A small image diffusion model, trained from scratch.
Model: 32-pixel images, arch dit, norm layernorm_no_bias, num experts 16, layers 12.
Rows from block 3 of a small image diffusion model, named by matrix and row number. Rows with one number within an expert belong to one neuron, the router's apart. Each number is 128 + 24 x the weight over its row's rms, rounded and kept within 0 to 255. All counts start at 0. Numbers have three digits each.
Before each expert's rows are labels from the 100 images, of 14976 (inputs lightly noised), where the router gives the expert most weight on average: "strongest on" is what is common among them; "patch colour" is the nearest of a few named colours to the mean colour under the peak. Only what is clearly more common there than usual is listed. The data: microscope photos of single blood and bone marrow cells.
# router: slot weights (model.blocks.3.mlp.router.weight, 16x320, trained with AdamW), inputs 0-53
# up: expert up (model.blocks.3.mlp.up, 16x160x320), inputs 0-53
# down: expert down (model.blocks.3.mlp.down, 16x320x160, transposed), outputs 0-53

# expert 8
strongest on: cell type: lymphocyte
patch colour: white
router.8:148076122111130115172121135126158143118173126152129126130128128119137150125118145090134158131122129133151129126105077130191153093120113163136145108097121122183134
up.0:074124139107146174137119141156128135172129149102116115123095119136155163123141112127137126128139096161184145107129142117119113160124127149140144130113099147140108
down.0:135122144130143109143128130114143133105099134101117124147096166117171121135121138116119116120119110107129126110128092132163100106104133169111110160144149141162119
up.1:083160136118159131074131131123085104114076093134128133085126129141122132118126112117113125123129102091127106116161169127120133142140120136115146155153150111116101
down.1:125136101132138155143121181142098113147110124120094113157123098120113122152123127108137199151105155051135106101130118136109099105145139100109109156135150148119142
up.2:139158108131138156120127118145153121157123122122112128136143114129106131126144128139108117119147122109130135096143086150116086187098111241118123079136136127145120
down.2:126142134191128167124144141130130147159141111128108153110071153101105111090156147136137119179155125120120168108140147126158078108142105181173118151148115092148148
up.3:094161145097157144099120166124101138109118113127140126125097130168093122085120107130123101094138153117115113127155151163110130095127148136120120135143140140138111
down.3:125116114065104135097154117139090144173143174163141141136160114112118127125125126129165117126152143151138123109100157129127099116088116128131137111076126105157118
up.4:094137111126125122111110127159132099145119113153166101116138143125097124122098066120150116150138156157113151107155153111097107088140127092122122126141128104108128
down.4:145148105133104139126143103180151140080122169068140136128132121125119138140145141145159129142102149117097124141150126144134112142086119138153133161116107132122113
up.5:138129158090150130105100130129094168097106103125090122110090150135120139128123132124159139109129093142147160123112106125112107128124146190146144133152108143118126
down.5:109129153097102128124142142135049115085072120133163139123118149145100121105147138175141133136152096120124127088135122131085156075061149132128122116131112120157109
up.6:124150149135138117073163109142116101148038127089187134123097138123113124092171115140113125165124081093121134150161156146065122103168148124162132146138139121078138
down.6:092078107146156093110125132104102133092111120169139143109146137126129150114109089110152092089119118134114103136118159119143118127122108129193121066119140136128131
up.7:111154139134135109121128121085086124103103097095131141156115155117119091170122078115134095127140132127089113123145190130116137112139128095137116142141141104102151
down.7:106136129148132126140148146116098131160114127113126155128103141109120132100125142074128097161118150109120134098131141118150141098132152120159156157112141141130135
up.8:125122137133173116114135127168149170115120167106118158113109157125135134138166135126123085140157121122124158200154123147118131110147112150119161144148161083120130
down.8:158172098196110185148091140140136116126124148078159126120174119137128126109140130137149114098140094172123129067121139095141152089134144167132113129119104166128134
up.9:103145191104132141074117110147084099130089112106150175140148146148081126131135126172131072133129148123157124169155149128112130131157148130132106157137122113089139
down.9:118123157095147111105129131131137149141090102128113155108099149126156140132145089146130149114098124123106153096167133122152118138126138159110124108141066145148137
up.10:119109143120122138132145087126139119145144100106123165141112113093132167131121150124073085151114102140129129169153161152173176076108127167141151122116088110134110
down.10:094122137125155142147138123182109123144099110112157132139106077125096118127129136201112097159148128084156138131128129116115164152151091160109114160116145082113179
up.11:136129156160145147121100118131172133133100130115092118119146100145146118114117157150112083095167129101099128134103128128138129128144125073134117116133129113106176
down.11:171119123109073151097113141109176164125112162127116118152115092104148112099157172168096134156134145129138131102114121089113108152144100124123147135164138115082140
up.12:100184157122129091114136122165126122127072113108138133147150146142106113145147136147140109142103116160121134107113157172067149128154137122163117156163119107140149
down.12:115101122147133133109096086115088139147144112136147105177155144127109128151115123144133109118124157118140132129186141122046133131120110110128135099116119138138103
up.13:117172124160136113100138119110104148135069118125121140106071098108126133174132092145115125136143103101120132162170158116090114104149169146150146130146151098073132
down.13:156131125137140145134119151104117123134107133106130123120117116132158116097170100081137152125090170165151095091156112131093130106076113150116135155104078100144102
up.14:092165177138116098071156108158073173115129101098123132173120127128089166134119132171122126121142140138099138135158175114085128095178127110131130140175148117106131
down.14:097086175113135096161121146124107134133171154134149120144163119120108104126144142116152125119103151108115103152113109112110124147131113079171094121109141150154153
up.15:088142102111137162122117125151089137176130100073099117102102141104071157119131114126114093101152064115128136123133131128083101093127144134146141180129163119127106
down.15:122114116134152138103110134138150140107140172144127079130109152146102138144136068111125180153132117153099144156135143108142114130080111108143097139078103116100114
up.16:113183169120097113086119121151139084168092108098123160149153131141092105135127126136099101135141148063122114145126128096047120106134151112166101133129160150081114
down.16:115173131119111130129095119140064119125173127144162152111122121097134089136169134130149145087115119133106149151130114134178142120128159105136091082082178132108127

# expert 6
strongest on: cell type: segmented neutrophil
patch colour: grey
router.6:154131098119143111100122102147115121138182129161131114127125132090122155137112157170103120146135121120129146124181096151105096093126131191151159130179102112221089
up.0:199127126124132138117113093121127135125122162129122143113114104105125124146127158135126107122118135140116121161113101151173128042069114132130080171121134155166125
down.0:094122150138094133151111102122145092118134120152109150110151095158143116099147115131110092048162143120125093102155148135144124107134134146116126146160090114151127
up.1:133144136112148089087110105092131105107144142130145122116108143081148148120101112114098090129103158101118138164131173118162078139114148146145122132135154161222102
down.1:124146149107163133089127107126125147145179111139139151117124143139114162111123179108109104144127104100116132119154123133107106144161103110111150128099180113147116
up.2:106130104147102123116120117116135100128119116132133132124124098143149111154107180143081134124130138096148127136137168110162095160151101118084106094114144128141136
down.2:080105115136106148107111144119066161135113135092110125145158133105106099104132101118113128130104095137153122140130096091118151119046129128154107119167147154138115
up.3:123107115131133095152145139116136192157116117126132105105104121123116163134154171101132111123164133107114139187141172162157132125140154134122159143119130102163108
down.3:106130117163148184107133161165134175133144132124102166132139130128156115148098151089101114147144121135075100132132125129070131101100178088077117132103158082094121
up.4:124107192134137114122171114129138088161097101109134159115144088121120109108135107110109136132112130100135134139137171163126126144168132068143099110130141103093148
down.4:088105114128130120092132156125075147107155090143071148142098102075117124130145184145126122105163147159128094160106120137115105135158138100112107129077120123133099
up.5:107128126139113142107122127121135133143098093124124148155142144163139113100173189146137103105133139122132135117116149128093166152126142131109145092148087090122159
down.5:099086119110140125127162140129125131089111097123124151108132088111105139130095131119144083150136096112111128149156088131146134150166120125124141116132079186142117
up.6:150123104139117148109135138115152141123100108147137149131135107101136103179122123147131112159098158098144150135137133103119125147132153120128083157144103129109127
down.6:157103141141131168101147092138148153152088125135112164164118133118110130145111135128128113098107093136123120148088154125109141166125110078081132139129143145134121
up.7:101149114134137134085135125066134101128094101135126136140139094133145091109169109128154136101120135087061101160121162141153141168152162102127149147107146091102132
down.7:127138170140091117105174129131102143136161165133176085155152154127166114136160139134103111097131153117100109152125145150107118105156094118119115132142137133080076
up.8:118139095126144146129154153126156148159137159154126140118125130123169120117131125159079125149122135129138103105103147102141124137065121128140126117119135143100079
down.8:122126139110141101107143131143109108105158098157137092098108089118122145121140159101168108122111119139151136054132107150107139147143126138104107132147146140092130
up.9:136129126128149147105142140132106125152079112081104163136125108165149096118141120141130118124128131133157140108128123138121147158117105046121109127135126116120149
down.9:128126110104120158127139105105190142118125124113147162121151145145136110108119126103113122153105141112079093204112102124178131133139124175123138138184133122141140
up.10:124104123140145132083102104135157121155085109085121139093136130113151128123156099089159129141139121105121135151126129137148086148092124087127115112118101126144110
down.10:100142128132099132140107098149156079118134079122146147152113090138113134097126141111183121149141120103132185115126087118142148114153133132111121120142133168127108
up.11:125128110151141160183109131105156143100134096141114126111140103114152123145119154097115149075124138156093112101121146133165106135125140128140090126128145135147158
down.11:159151116178170118138120114140096186128176148141134108134183146157135181142124143141102130110134106136185123149167088118145123155145129091106152128131134109113134
up.12:108140105085122147165132159093132173139105081120083139141115144197111112154136119113119142128119120112151133112137153132156085196127130067108137100113145130102096
down.12:091161117166140163088104134152119064136109137161155120150134098139120134060093125094138129150112188098174188090172119151131112129118152137151135089087141128091142
up.13:131157130126104144129163136122114138106131116167159150133100141128134121144104108143102105137096120097123103163163147129074088138184131120117145155165164130133133
down.13:141171116132142127145121107142131200145145142141140131102134152133150127097107156145136110151090140139078118152137136147150109142127129142130090110128162135157124
up.14:148091106098141163192163141147130152125156125122134137122142116124112128106125145110146120135086141148107136091122155144176138132129144123120148119110078125176100
down.14:100115154141113101114132104165105080099161139098140103087128110160104172180129094108123177134099171081137098172136115111111141132106137066097129116102116103107134
up.15:073158111142135126090153121102145141138130186170125113114110128151168153143142133124185123144151102116153157168146057107094126153109128135135149096116146095084129
down.15:107160130102132114112145139143131154117136139146139136114146152127137113088135102147132109109153081128136168079098170153139103092145132057116141147107141168114130
up.16:076141128153150140120131151096128115147067122119122156149156098117148106130165110135155133115139146079096096165111157140131097122135162103130119126150150131094164
down.16:123071129084162171108143155143134147137129119113097054134133127139142125134097125101106110147103105106130115152127127079089172129135169133063135123077149105119142

# expert 13
strongest on: cell type: promyelocyte
patch colour: grey
router.13:100071126144106106171129128109185122129166126130120139114120120131156110119168121082158167115161135115168145143108141138170153133131125120118137146152135138085116
up.0:102143131125106127098125124140087087141087100113110141116131156138102122119134138135126095128131137089139093150153156160124128131176146066104157124123150124113103
down.0:136158137139187164138130155110133179124140110144114106126114144136118108112141111146122103144117113099101144123134188155166099151096136110134134137155120136111143
up.1:133133110105120118104108123129113092137106168125133118130124118117103117157148096156118123152127113108107124124158140133102075107179123064144137157143120106088112
down.1:128113143112137114148119145081095128134072136122129133153144099154127150128108150125131126057111075136114113155134143122079126078133130100125082125116129118093107
up.2:118142143108128111109140125079114107149111079121138155146114098096129108128151138122107124181081149092118100137133111099094104109141151126108119188150117146126187
down.2:127135123106115103111068136164109157166135122148111128173130128120091113161160152132134138088172101130077142164110139148154088083160128124106107148101112109134213
up.3:152121176118159131122124082101136137169134108138125132123111135165131105171171094111191100150146096120158130115130151174148104148139108100131152115145125110151124
down.3:136117127099126136088141122109105132105116144116137133124155106095107137134141103142168122165143128129149100079150141107117144136135157123089112147126154152129087
up.4:154124095120123129111091137068076113102112136117120126115126151135120131132161099111177131133148144132108136114107085158098122125112131129136134140129125162154133
down.4:114130136129105128153141162126156120122119119136130126124108097136167112125148100163164091099114110121119106157106116123129130072110123152149113145127108104139165
up.5:152173087114126133085103095185007160125099136099097132147115140132111127156136139147131105146107102124144144117196143134088113077153118083140125137146106140164139
down.5:163080126131163098107131168179148126148155122145108126104137124136147182109087188116156153161174158121125130099073141184149139183102148121149119172130136130180135
up.6:101127156133151091100120119122113172148095126113124157119124133127098126159132127153137117161130118102129134111191202163072119103137154150155118153157132106128122
down.6:107094104116124156124112113175117125103142130141176134122118094117145137121167134138129169151150149106114120133089116135106134088157095101118107103125133145126128
up.7:118133143103131136147160103135120156143113181144153110145092145174125143115111103099181121136102151133127147146126158150135105113132169094138134179181166115170100
down.7:108169133136122143144114126139069156088139155166119140156141161128138083097113146156134110119145124134158164138104186130155154119125136172135145095133099098167137
up.8:162115107115117104139134167126102187137129131135118141138132094100127086120091126123159117106119139096102106115121101118124084149133122074113122133152125135188129
down.8:145122118107134133124156126136126089087092098129158132159130126124154149134136112118142159122121107143133121146109136112099130112158117231126146128093100140076177
up.9:115150176098134101076131108134062175142091118105120159119126132097113160136147114151124087149138122108145136131163116145067106112129150154163126158154127110089131
down.9:169168116118116110114118131142112149113177082158119129119127183154179149127091059145124122151106101132131133109132094133177128124128165144149117134094135160088166
up.10:165137118143118119084107123158117154107101090133097105095102119143129115131109096166127137094087093117103104117139131138045137138149131094098100125141145141087138
down.10:127144172115128154113118142140195117128152129152152124106118148129101139129132150135122115140100122143161115094128131177151113103144115167185117121149145165167159
up.11:113139143139123125147125128173086103104111154097101128142150144150113118112137162145153098117149146103088138118153123166095117122129090102125134157146173141148101
down.11:140113128084126158135166146108155135172136126140103131129101166192164110138130108144085105166120114175154147123124115132130164125128119123111159151128154120091144
up.12:065106155129092133098149081132083118106077132074124123128092163106062109108095119156124104115094132114147130145135136169100094075146129114116151101168145153083102
down.12:135113107156142097138145157110106155092135151105124139114122132140162089139097107186150149090080141063140175121167125136138125096174103111135127099133127084128141
up.13:140136182095156146119135142077098139134091110112136167140145146128114103131101136174137111124134128105099134097182131167127140117133151077128121147180171107168136
down.13:175092165141153147134157119139137114066098127102081124143116120099120135151149130124129159108086171128122132127119119150125130086165111143142149116081106139137145
up.14:130166139111130118102152134141086114141054106088126147116133125112119139158135115132112107139135099088152149097135134148095132107158166101165109134133111174137108
down.14:113137142116115084087148128097145143094107118185114118156136118161148126125137137137135085117162119123160090116115097183125095110121119144147177100105100149124096
up.15:124133142133115131133101137126147105083154104147123153134106146110150103121125044109165124115136128111128109112119146128133096130142143131146098136151154125140141
down.15:140161135111111099124090116139103137149113147148139144130116177125157105114122142143147078139145146085150121190113166120140143135081117164181129122110143141167139
up.16:135153182093121115101140123137114145140105132096143140120112169148084117161149140117121101114129119116148132128161176153087114120191136064139130156170113127114105
down.16:133090139146117148161153145153098108105196121153119144121119113124143091151138121122141071091143155123133151142118153109095115142086118054152110139080136144105137

# expert 4
strongest on: cell type: platelet; smear: peripheral blood
patch colour: white
router.4:157100076133139141150123120164202153142166122163120110119119141117167148124115134116105141122131121179143128110143101139176183121147115147147160125144122122137094
up.0:113130108104132120101109140085134154123121092128130123125107148108101111131108115131155123103134130084094147157160112148139104121133138079145117134153154114182153
down.0:128163134111135115118143103110181111155125133149129128142126126134142113116120143134120148121125135136158104152143115155131105041086185167142120115101165134150147
up.1:127142154084137177119135154119105164122073138081146145108094146129092125171108112116130101143148118094110126145147123162094152112165142077160131139183141098082120
down.1:121138137075120102130149105155100096064080141132117135176131097072138128103150113108119094110159092129155164156125069137125145127108126139125128164161110104139166
up.2:100141138111142101108113145075095126135115086146073132114125139107097107120124090121081149143134149087087130146143146113104116143132117122130101181137123086104167
down.2:114196130058130142139154113107104118144147151105163132142118143117136139119134147151120152135120093154113130114170103081125129164122121138138118148195096132151128
up.3:120135113167084080101117108093126118131078113114114137108121161129102154162128097123129114149117112104149133149122145091098087100148128117129141127128122118105115
down.3:094134174134123157173108102158134109130114162126103141155097116172125099134157104130124128137117130130103165147140119143072129087121143139126151111179118146102171
up.4:094148159127132075113105114095094146110069126116113152114100153111124124137103120117145123118166153079103135174142125142114122147151144089132102148196136137128142
down.4:126183119139127120114128108140167108106130097147150147134132121161091144120091152106138121063121099107115127165122116128144142154096116098124128101102171096129132
up.5:154144146103138142142124110165117154128122159152111097112128148147141149129157149123114126120102135128123148134122141121160168141155147119159135135098143125129110
down.5:175140121141107102118151137153159145101113110161118143107132143112110131147140147148130129087122141116176112134114127117102121112134100123134141069132094121125092
up.6:167135147139086119124120144050156142108051108145138122131139159139127102136122167156097138136079151117136128118140102113131119136179122071144137093117129180044108
down.6:161132090162122147120113157115148125116094132157099151134104134127137120158162099124130105176131102140151117080102170118089106140159136122143101159118099150085147
up.7:076147135120140112139123140130111110119108155148108148115118162089130138109080109108158083117173111113122119147130145108106111107118156107129116140166119136102107
down.7:174127157121109126145148109155176113080134085144104149134102141127137118119146075133128168136153105140134095138136149139196119082123109107135100075124065123113130
up.8:115141122138108080084144117156090115121123128135119108156145086148108125132131123114107096128131083062084136163170135143117098123093135143152110096166145120084128
down.8:106130156164117143151092139148085122089137108129127122167123130153123153146153123131131121138101111123091135106074149143153123188148117140102111127129146117119148
up.9:116171147136121120106169151111107090090090131097159146110089152109113098140099107135141132159165117124107139141117150129115078126116128128141105150136158119127169
down.9:105051137154103145178107128135124135141114135130169160137127104122114095096123104102139173072097131152138118130149128137166144048118123119122111136154109183127101
up.10:064157146137175115080118130185121103170118133115152115143126126114107118133120125143137125147130127098119134110183116112100122160122165121114132138127127130120100
down.10:140182138115109101162149116058138100111108160137109112153137101125105147127196092141161139118094154161142136125127148151160097130119147174140127130109149173148095
up.11:118148152087120144104151111165125125079155141083140149119088149132112131138136104119178116135110132125131152111161101162122095104118123095150132171170125131150121
down.11:125152103130112150128114115115145109154131125132123122151164122121128126090116149132167102105131148133119143127144128128150124060063117220138129105116143153143132
up.12:117118124140153127104127104136104144133145140130126093094138133113116145108130057091142130127131148114130131115119176131129096151184158152099138110111140107151152
down.12:052166106122124100108117130120147162157129146141107142160096110137139131147126137117139081188136141132099126098098141134126113069129131110112121194125150110126129
up.13:114151151123116133098114129175123151094105096110151134101156144105077107142104091094094109133140131086107133126159157140114126109144147079139153130151144136123153
down.13:123133144162160143131163131149125110121138164126117135124149134172136079042120087158103121168143141122143084179117104137112100161110108111120146165114132133137127
up.14:095152124084128090135115119123108134140085118090116115123104145144104088133176092142133140124109076097105122158132145121129153137130150126139149125175129125124129
down.14:111122110106088126168172161173079135141146117111088115145163134139185128135132098138112142097122131122121097164138118171154132099162118155148154114121086151163114
up.15:128156134072098108110141150163142129122100120099122139146149147105141120134146136136114114109127135098122132161154149161102073151151125150154108147148148129132132
down.15:089118139156126141113134107119144112129143151141129117093088122123167121134146150152138151121089128099153106090136139137107157083135127118141110117176127105076111
up.16:091149164111120085100119143139125096123084106093128139143151140090108096147119129113122127112156143091080145167164157133123123158134122084148130151195168115102111
down.16:122162108149137120137136153127129096115131119105137078122120140149153169132120156115139147150128105134125111070110127097108170141151101122104115156131078137097108

# expert 5
strongest on: cell type: artefact; cell type: blast
patch colour: grey
router.5:076105122158146122074132118129130118116183121148124133115136139125138113123111113142146149140134121133167111117113100148100079188085131136132120088090124133107110
up.0:129159124176068152092128108084106099101083090110159132147157115134080107122136152126101136094106143108108122149162152088148134119060121097117102098137122162136156
down.0:182113144134167122138129125142152127103172123113157076118121152134116086109128158127136097146161158115140120097131117123136152093157176109179116090090142153121100
up.1:117153147136102131153122157144114098143098117100143124173156135120114105151143172126095146102120120111101094142162111106124107156137123133106137108137126141125113
down.1:132136126181084090106122111123083146142140097140165130129156134136116140067147130093104084093174158118130127102124124141131135116081126124165158164135118146168143
up.2:132160132094138120075133107129115131127121151118102146166152126109079130156083188143102101161163138110088129170134135138140151149136148140154144141171170128165156
down.2:140125170135167107104117137165105149138092103120123108134120095116116165117118156138090184129141168118156114128140091112143140150164173115162117151098152171170138
up.3:090153109130128131159101128099076105117113147147156124126170137109134140131160147136115145146139113080124134145140147107144140144146123135123152154116082121174118
down.3:155091138120155148057114131158118127120103191144054104096130113117167134132151168084149115143117115132096108113126188146146112138142120101113111166120180131105131
up.4:113146092098100111103132125142115116173088129123145136147130119131125087130108145094121137126113113099104098169169115101140123115140131110145135113114131123146120
down.4:090133152133128128119134094153175121139127116148123124108125127125127113186102154161130139095124163151099132062133130095094152192119123177123111114177121125110140
up.5:125127129115125126136108077141128111113124152144121098106130146116115142097133115110121161152139099143135130129121168113161093114142105121111136101131123136153116
down.5:092097117162114121161088142147118114147089139149091136123124122113140160181133193097110116165129110155131116120116140134085143121090139106117118142149067107127094
up.6:112141150132083166110146131128145127139081123122115121155158137164135143115085157141155111149104095095152121127104111141118109149115136116116109106149119136080137
down.6:104149111139159093114098154133137116106137150164118116140095146139148135141113135106101075084145087105115140183134136142149109175178123115154065140113128104125114
up.7:132127142150109110144150118156050125137085136112140119116137127183115131127160154167106165157171121131124113169125121131113136129138130092131131054097092125098105
down.7:074139109092119131106117152140110163158128143094134096134145096086150122127114125131105118118156170130128118110135098128132138135075161109143081167118159142172131
up.8:081103125083144183122134125116135122133135159111118098107129114100133155131115146122133085145162139146132163113139119149133114130136136129122125155120074118200102
down.8:069140139140135109098130121107108148148139127132135144116113132134114116124105079168105142098151124113114119135108170089136115150154093131098140153090134139083132
up.9:082106124116119113088106097058120120146102111105126145130104139115107123113134169124121146142108121119107126172180094134163157138066102114138168125166159117087106
down.9:143113121135107130140108106094080135119140138135108144125104116118132152102122098161104151081141123111064144142138116112121142172100147138132139104143149156147083
up.10:141156122091115125178113103177109113114112159113142145118123101138135113148137146154133124131127128123120127134132122144157127131097126041121113163156130134177122
down.10:145102110143133138156092096115046144124118112133148107118139132137117157112129107128128178106168112144128124130147109112062127131094106131127164119119145145144113
up.11:136124108137118136204117157119169095071142135108136120103102134136171124132089142118092140101143141177145130114116157118160089116160124133103076174138136140183107
down.11:128098141166138120169114136167079199095180103104169138121124116134164120083122143094100112145121156190125113158127139124103088119162124113121109135110122140114134
up.12:142149105143123131137105167126116091132073110118127172155132118115104122140118155112112108129129129141139099115128111099144115135136146117115100123111128143134106
down.12:128147088174128093138136128132125118135145133111142170126098097150103097123108116093133125087144176160131127128141131161194136098113121080121117115156147115098143
up.13:110119107132132097125089141124101090131089095114125158153147103114114096109109132157140121103138140101157079159110109147122124190143154133158093113110146115142146
down.13:117112133108188125162132132116119112154147142112168146057118122148121098108113109128120125122166089111134124122137121125106113145108149140146116122118111149161096
up.14:155153109113117144074133124148158139146118133133128121122126128131116174128140087131099126120117127158132140127156166129122100095182123158116117141151098104136087
down.14:144200131148138156078139116119115145142144119140127138167091122138127145131135121110125167090116111143153141159135113116157117094118136127112154109116101162173134
up.15:085113127127108103103115132120155160100099094116104128130141128131087136097140127146138112110130105104129112155129114140127112148120179094126140108130129091117152
down.15:180144119087162132146133153162148125111108138141202148137139127143130117133057147120131173109121158128134089127103100134109088136099077135085141134140090118155139
up.16:108146129106106113090147120133134160121088106100130118150125076100135109137104195136113104130149109101112103129127092127089122160103160126156160128159122149108141
down.16:146161100134138172149148154124078126126094156117082115180167120137133129096094120127099115107144120099136153122123158077115113183125105150124114093116128111150141

# expert 10
strongest on: cell type: artefact
patch colour: grey
router.10:157102115146115123158132122128234132136210112148108133132112132106165129138122121125160158129128130136168116129092082134187147133131114206127129134121113132155113
up.0:139136110145171124085121089127110151186107123108122104156127105150096124096117099126123120137148150143113124134128146107126129123146150086099154135081116118107131
down.0:094116173151134083130141156095158125113120128103138121147106158082104119125142113115125130101076110127149130134080172116111141111159149101107143109065116166133121
up.1:090136163092119122151110126115122139142134107120133097102091168144128154132102073078183146158118110163144128116135080112130134122195105155133153130153111139151101
down.1:129155129111074130160122140098130134119089090117136078146116095117101116110123156152155109136099106100145157145132113147130102126059134186077082114122109130152125
up.2:153123090119103111137069101145116119130131127131124161158144116129130106137130081073177111135130142099139116131164134119165145149116132118126099131141120160194130
down.2:126094065119117125115122122156128119182134134134132118141097149108119115133139073126158128137132161148171076166133144096156125131121148126100117130126109124136102
up.3:104148113114145111110115120139095097113098102089128109130120152126097130124148087096142118141144149106078142130148132167114141089130180140148119139131140093112123
down.3:180135101118131147101145117107119116112146119117152136146151145131166145125114137170078164097117143119144130065160104115107140087179149124126128138098067108089122
up.4:128145157094146088109129119153108086153075117135123131132128138125110098147086144138132094156137111080134127132156142111055144134121118118155092126135106142113114
down.4:112095111136150127139157121107118152114091137159116147131128117126138097126127122126069129095161081161117132134097132155139129148161137168102141103174145126117103
up.5:088135107150138116109132110152086068150122126078131122155116123150099110136154083131113104124130109100108141157191119128105136132081157091161137115122182125052132
down.5:132147124106146146121110146142149095134112143140120095114116093099122114118130129162111126098111148082123131140140101125136152128145122169079103108122097134184123
up.6:132177160115147113116118131105083125123142150114145129091118122140078078124147083136148120144145144132114126133153161119111145120109138019106129134165158124112126
down.6:180119163130132133135112160118169109116115115121149116138129073115113129102161151116131118131087089098111151167167125150140152117063110116125112156067123112157140
up.7:144115188119113116157108126104154151124149127110151157146157139159128181152121118060136121155126106143174130097109158121176152119158149139110129104140122133165091
down.7:162186081098147159128111106115124143094120116119095115107108145092133146154111144107148136150140105092119110114136126115151146120136111120068106098140099162119141
up.8:130120139135102137134113144101132133126131124132120127101094117102138138158084063093192119115093111146116114139126135108141098115125139114141104159161107153134116
down.8:134150120091150107122136108152099087102131178118132137137122161108104114103137118136136072125121121137126135166110106155172121112097133114160128102143167116181118
up.9:122165173129089118087147130117105095103104145113140133130108132131104104141108113135136101160109125120143125140156142139100089090158123104161100173147154117087129
down.9:157146139140145126156115136134108155133125138108167115111154141133155134150133186115138109149104093063098179125078114088134098084097112113129167155093124107103157
up.10:108124152120117107118113093132039148137068157110142160144154106126099074117131084123154129137126115091106119120147159120072145143165131130160126110117128114085117
down.10:139106136110111125140125149137144146152117124122102129135122133131111148164093161120149137150118111101150122126137168165146202123126145130113109108141161083102106
up.11:110135139119104134118163169065092078158097150099129134107127137121121149119112172116117078144115131077124134182137101145086112105184125090188116119136144128132146
down.11:127108168104134136103115141152126148068139112111100146135157106104172078127113174088102118137115143201192161118102128105107149154102146129171148118150122134124109
up.12:160179145126122169091127089143111128143085103079158168138138130109105093140127108118114073163082133096098110118170110105093123103140167165141118158150143124139147
down.12:175188092091125138161139102135130118122157149108117103130171143115150136121114116127131143111117133075119126118120149150145152140079125143111108133100131140072141
up.13:150159164134134121115153145110115097084133073084159143114130148105123086124155142147072110125146145082143145130147201139144158111161120099140182127118151150132146
down.13:185134073151110148110110102117132167091107076132158110158139114124110153124128129080146128173135121140133089167101160123151123124133170128103155114145148125124140
up.14:099142145121127111083147109117112110140069110110096157114142141123089113120119130145116097143100088123116126182153159114124118116156150106155119141135153122101149
down.14:113123152166107077149126101135161108129119119113134128125107105152119113133095129152123145138118120103152114102111084182179125148139107145099132139152098150094099
up.15:144125087084146139157107108141146129145166147141120121128121133153113142114180123106118164149145125137151154108116105150151141105130143148145171120128109121161086
down.15:182110103124099162100135120153181112138110158112125117107140128138125123123187133165107162163122112160147120161127106121126172152127126161120143130136106144143129
up.16:087160136131139078112101109131101164146094161132105153154124116112093125151136132143136104137124104110074130183153127161061134100120144124131131193170144128141111
down.16:141183091147125137116145108125127152100122142103083134168098115116090166124128094080114121165127127139094146134118137156139164149134154171117142140134115126081141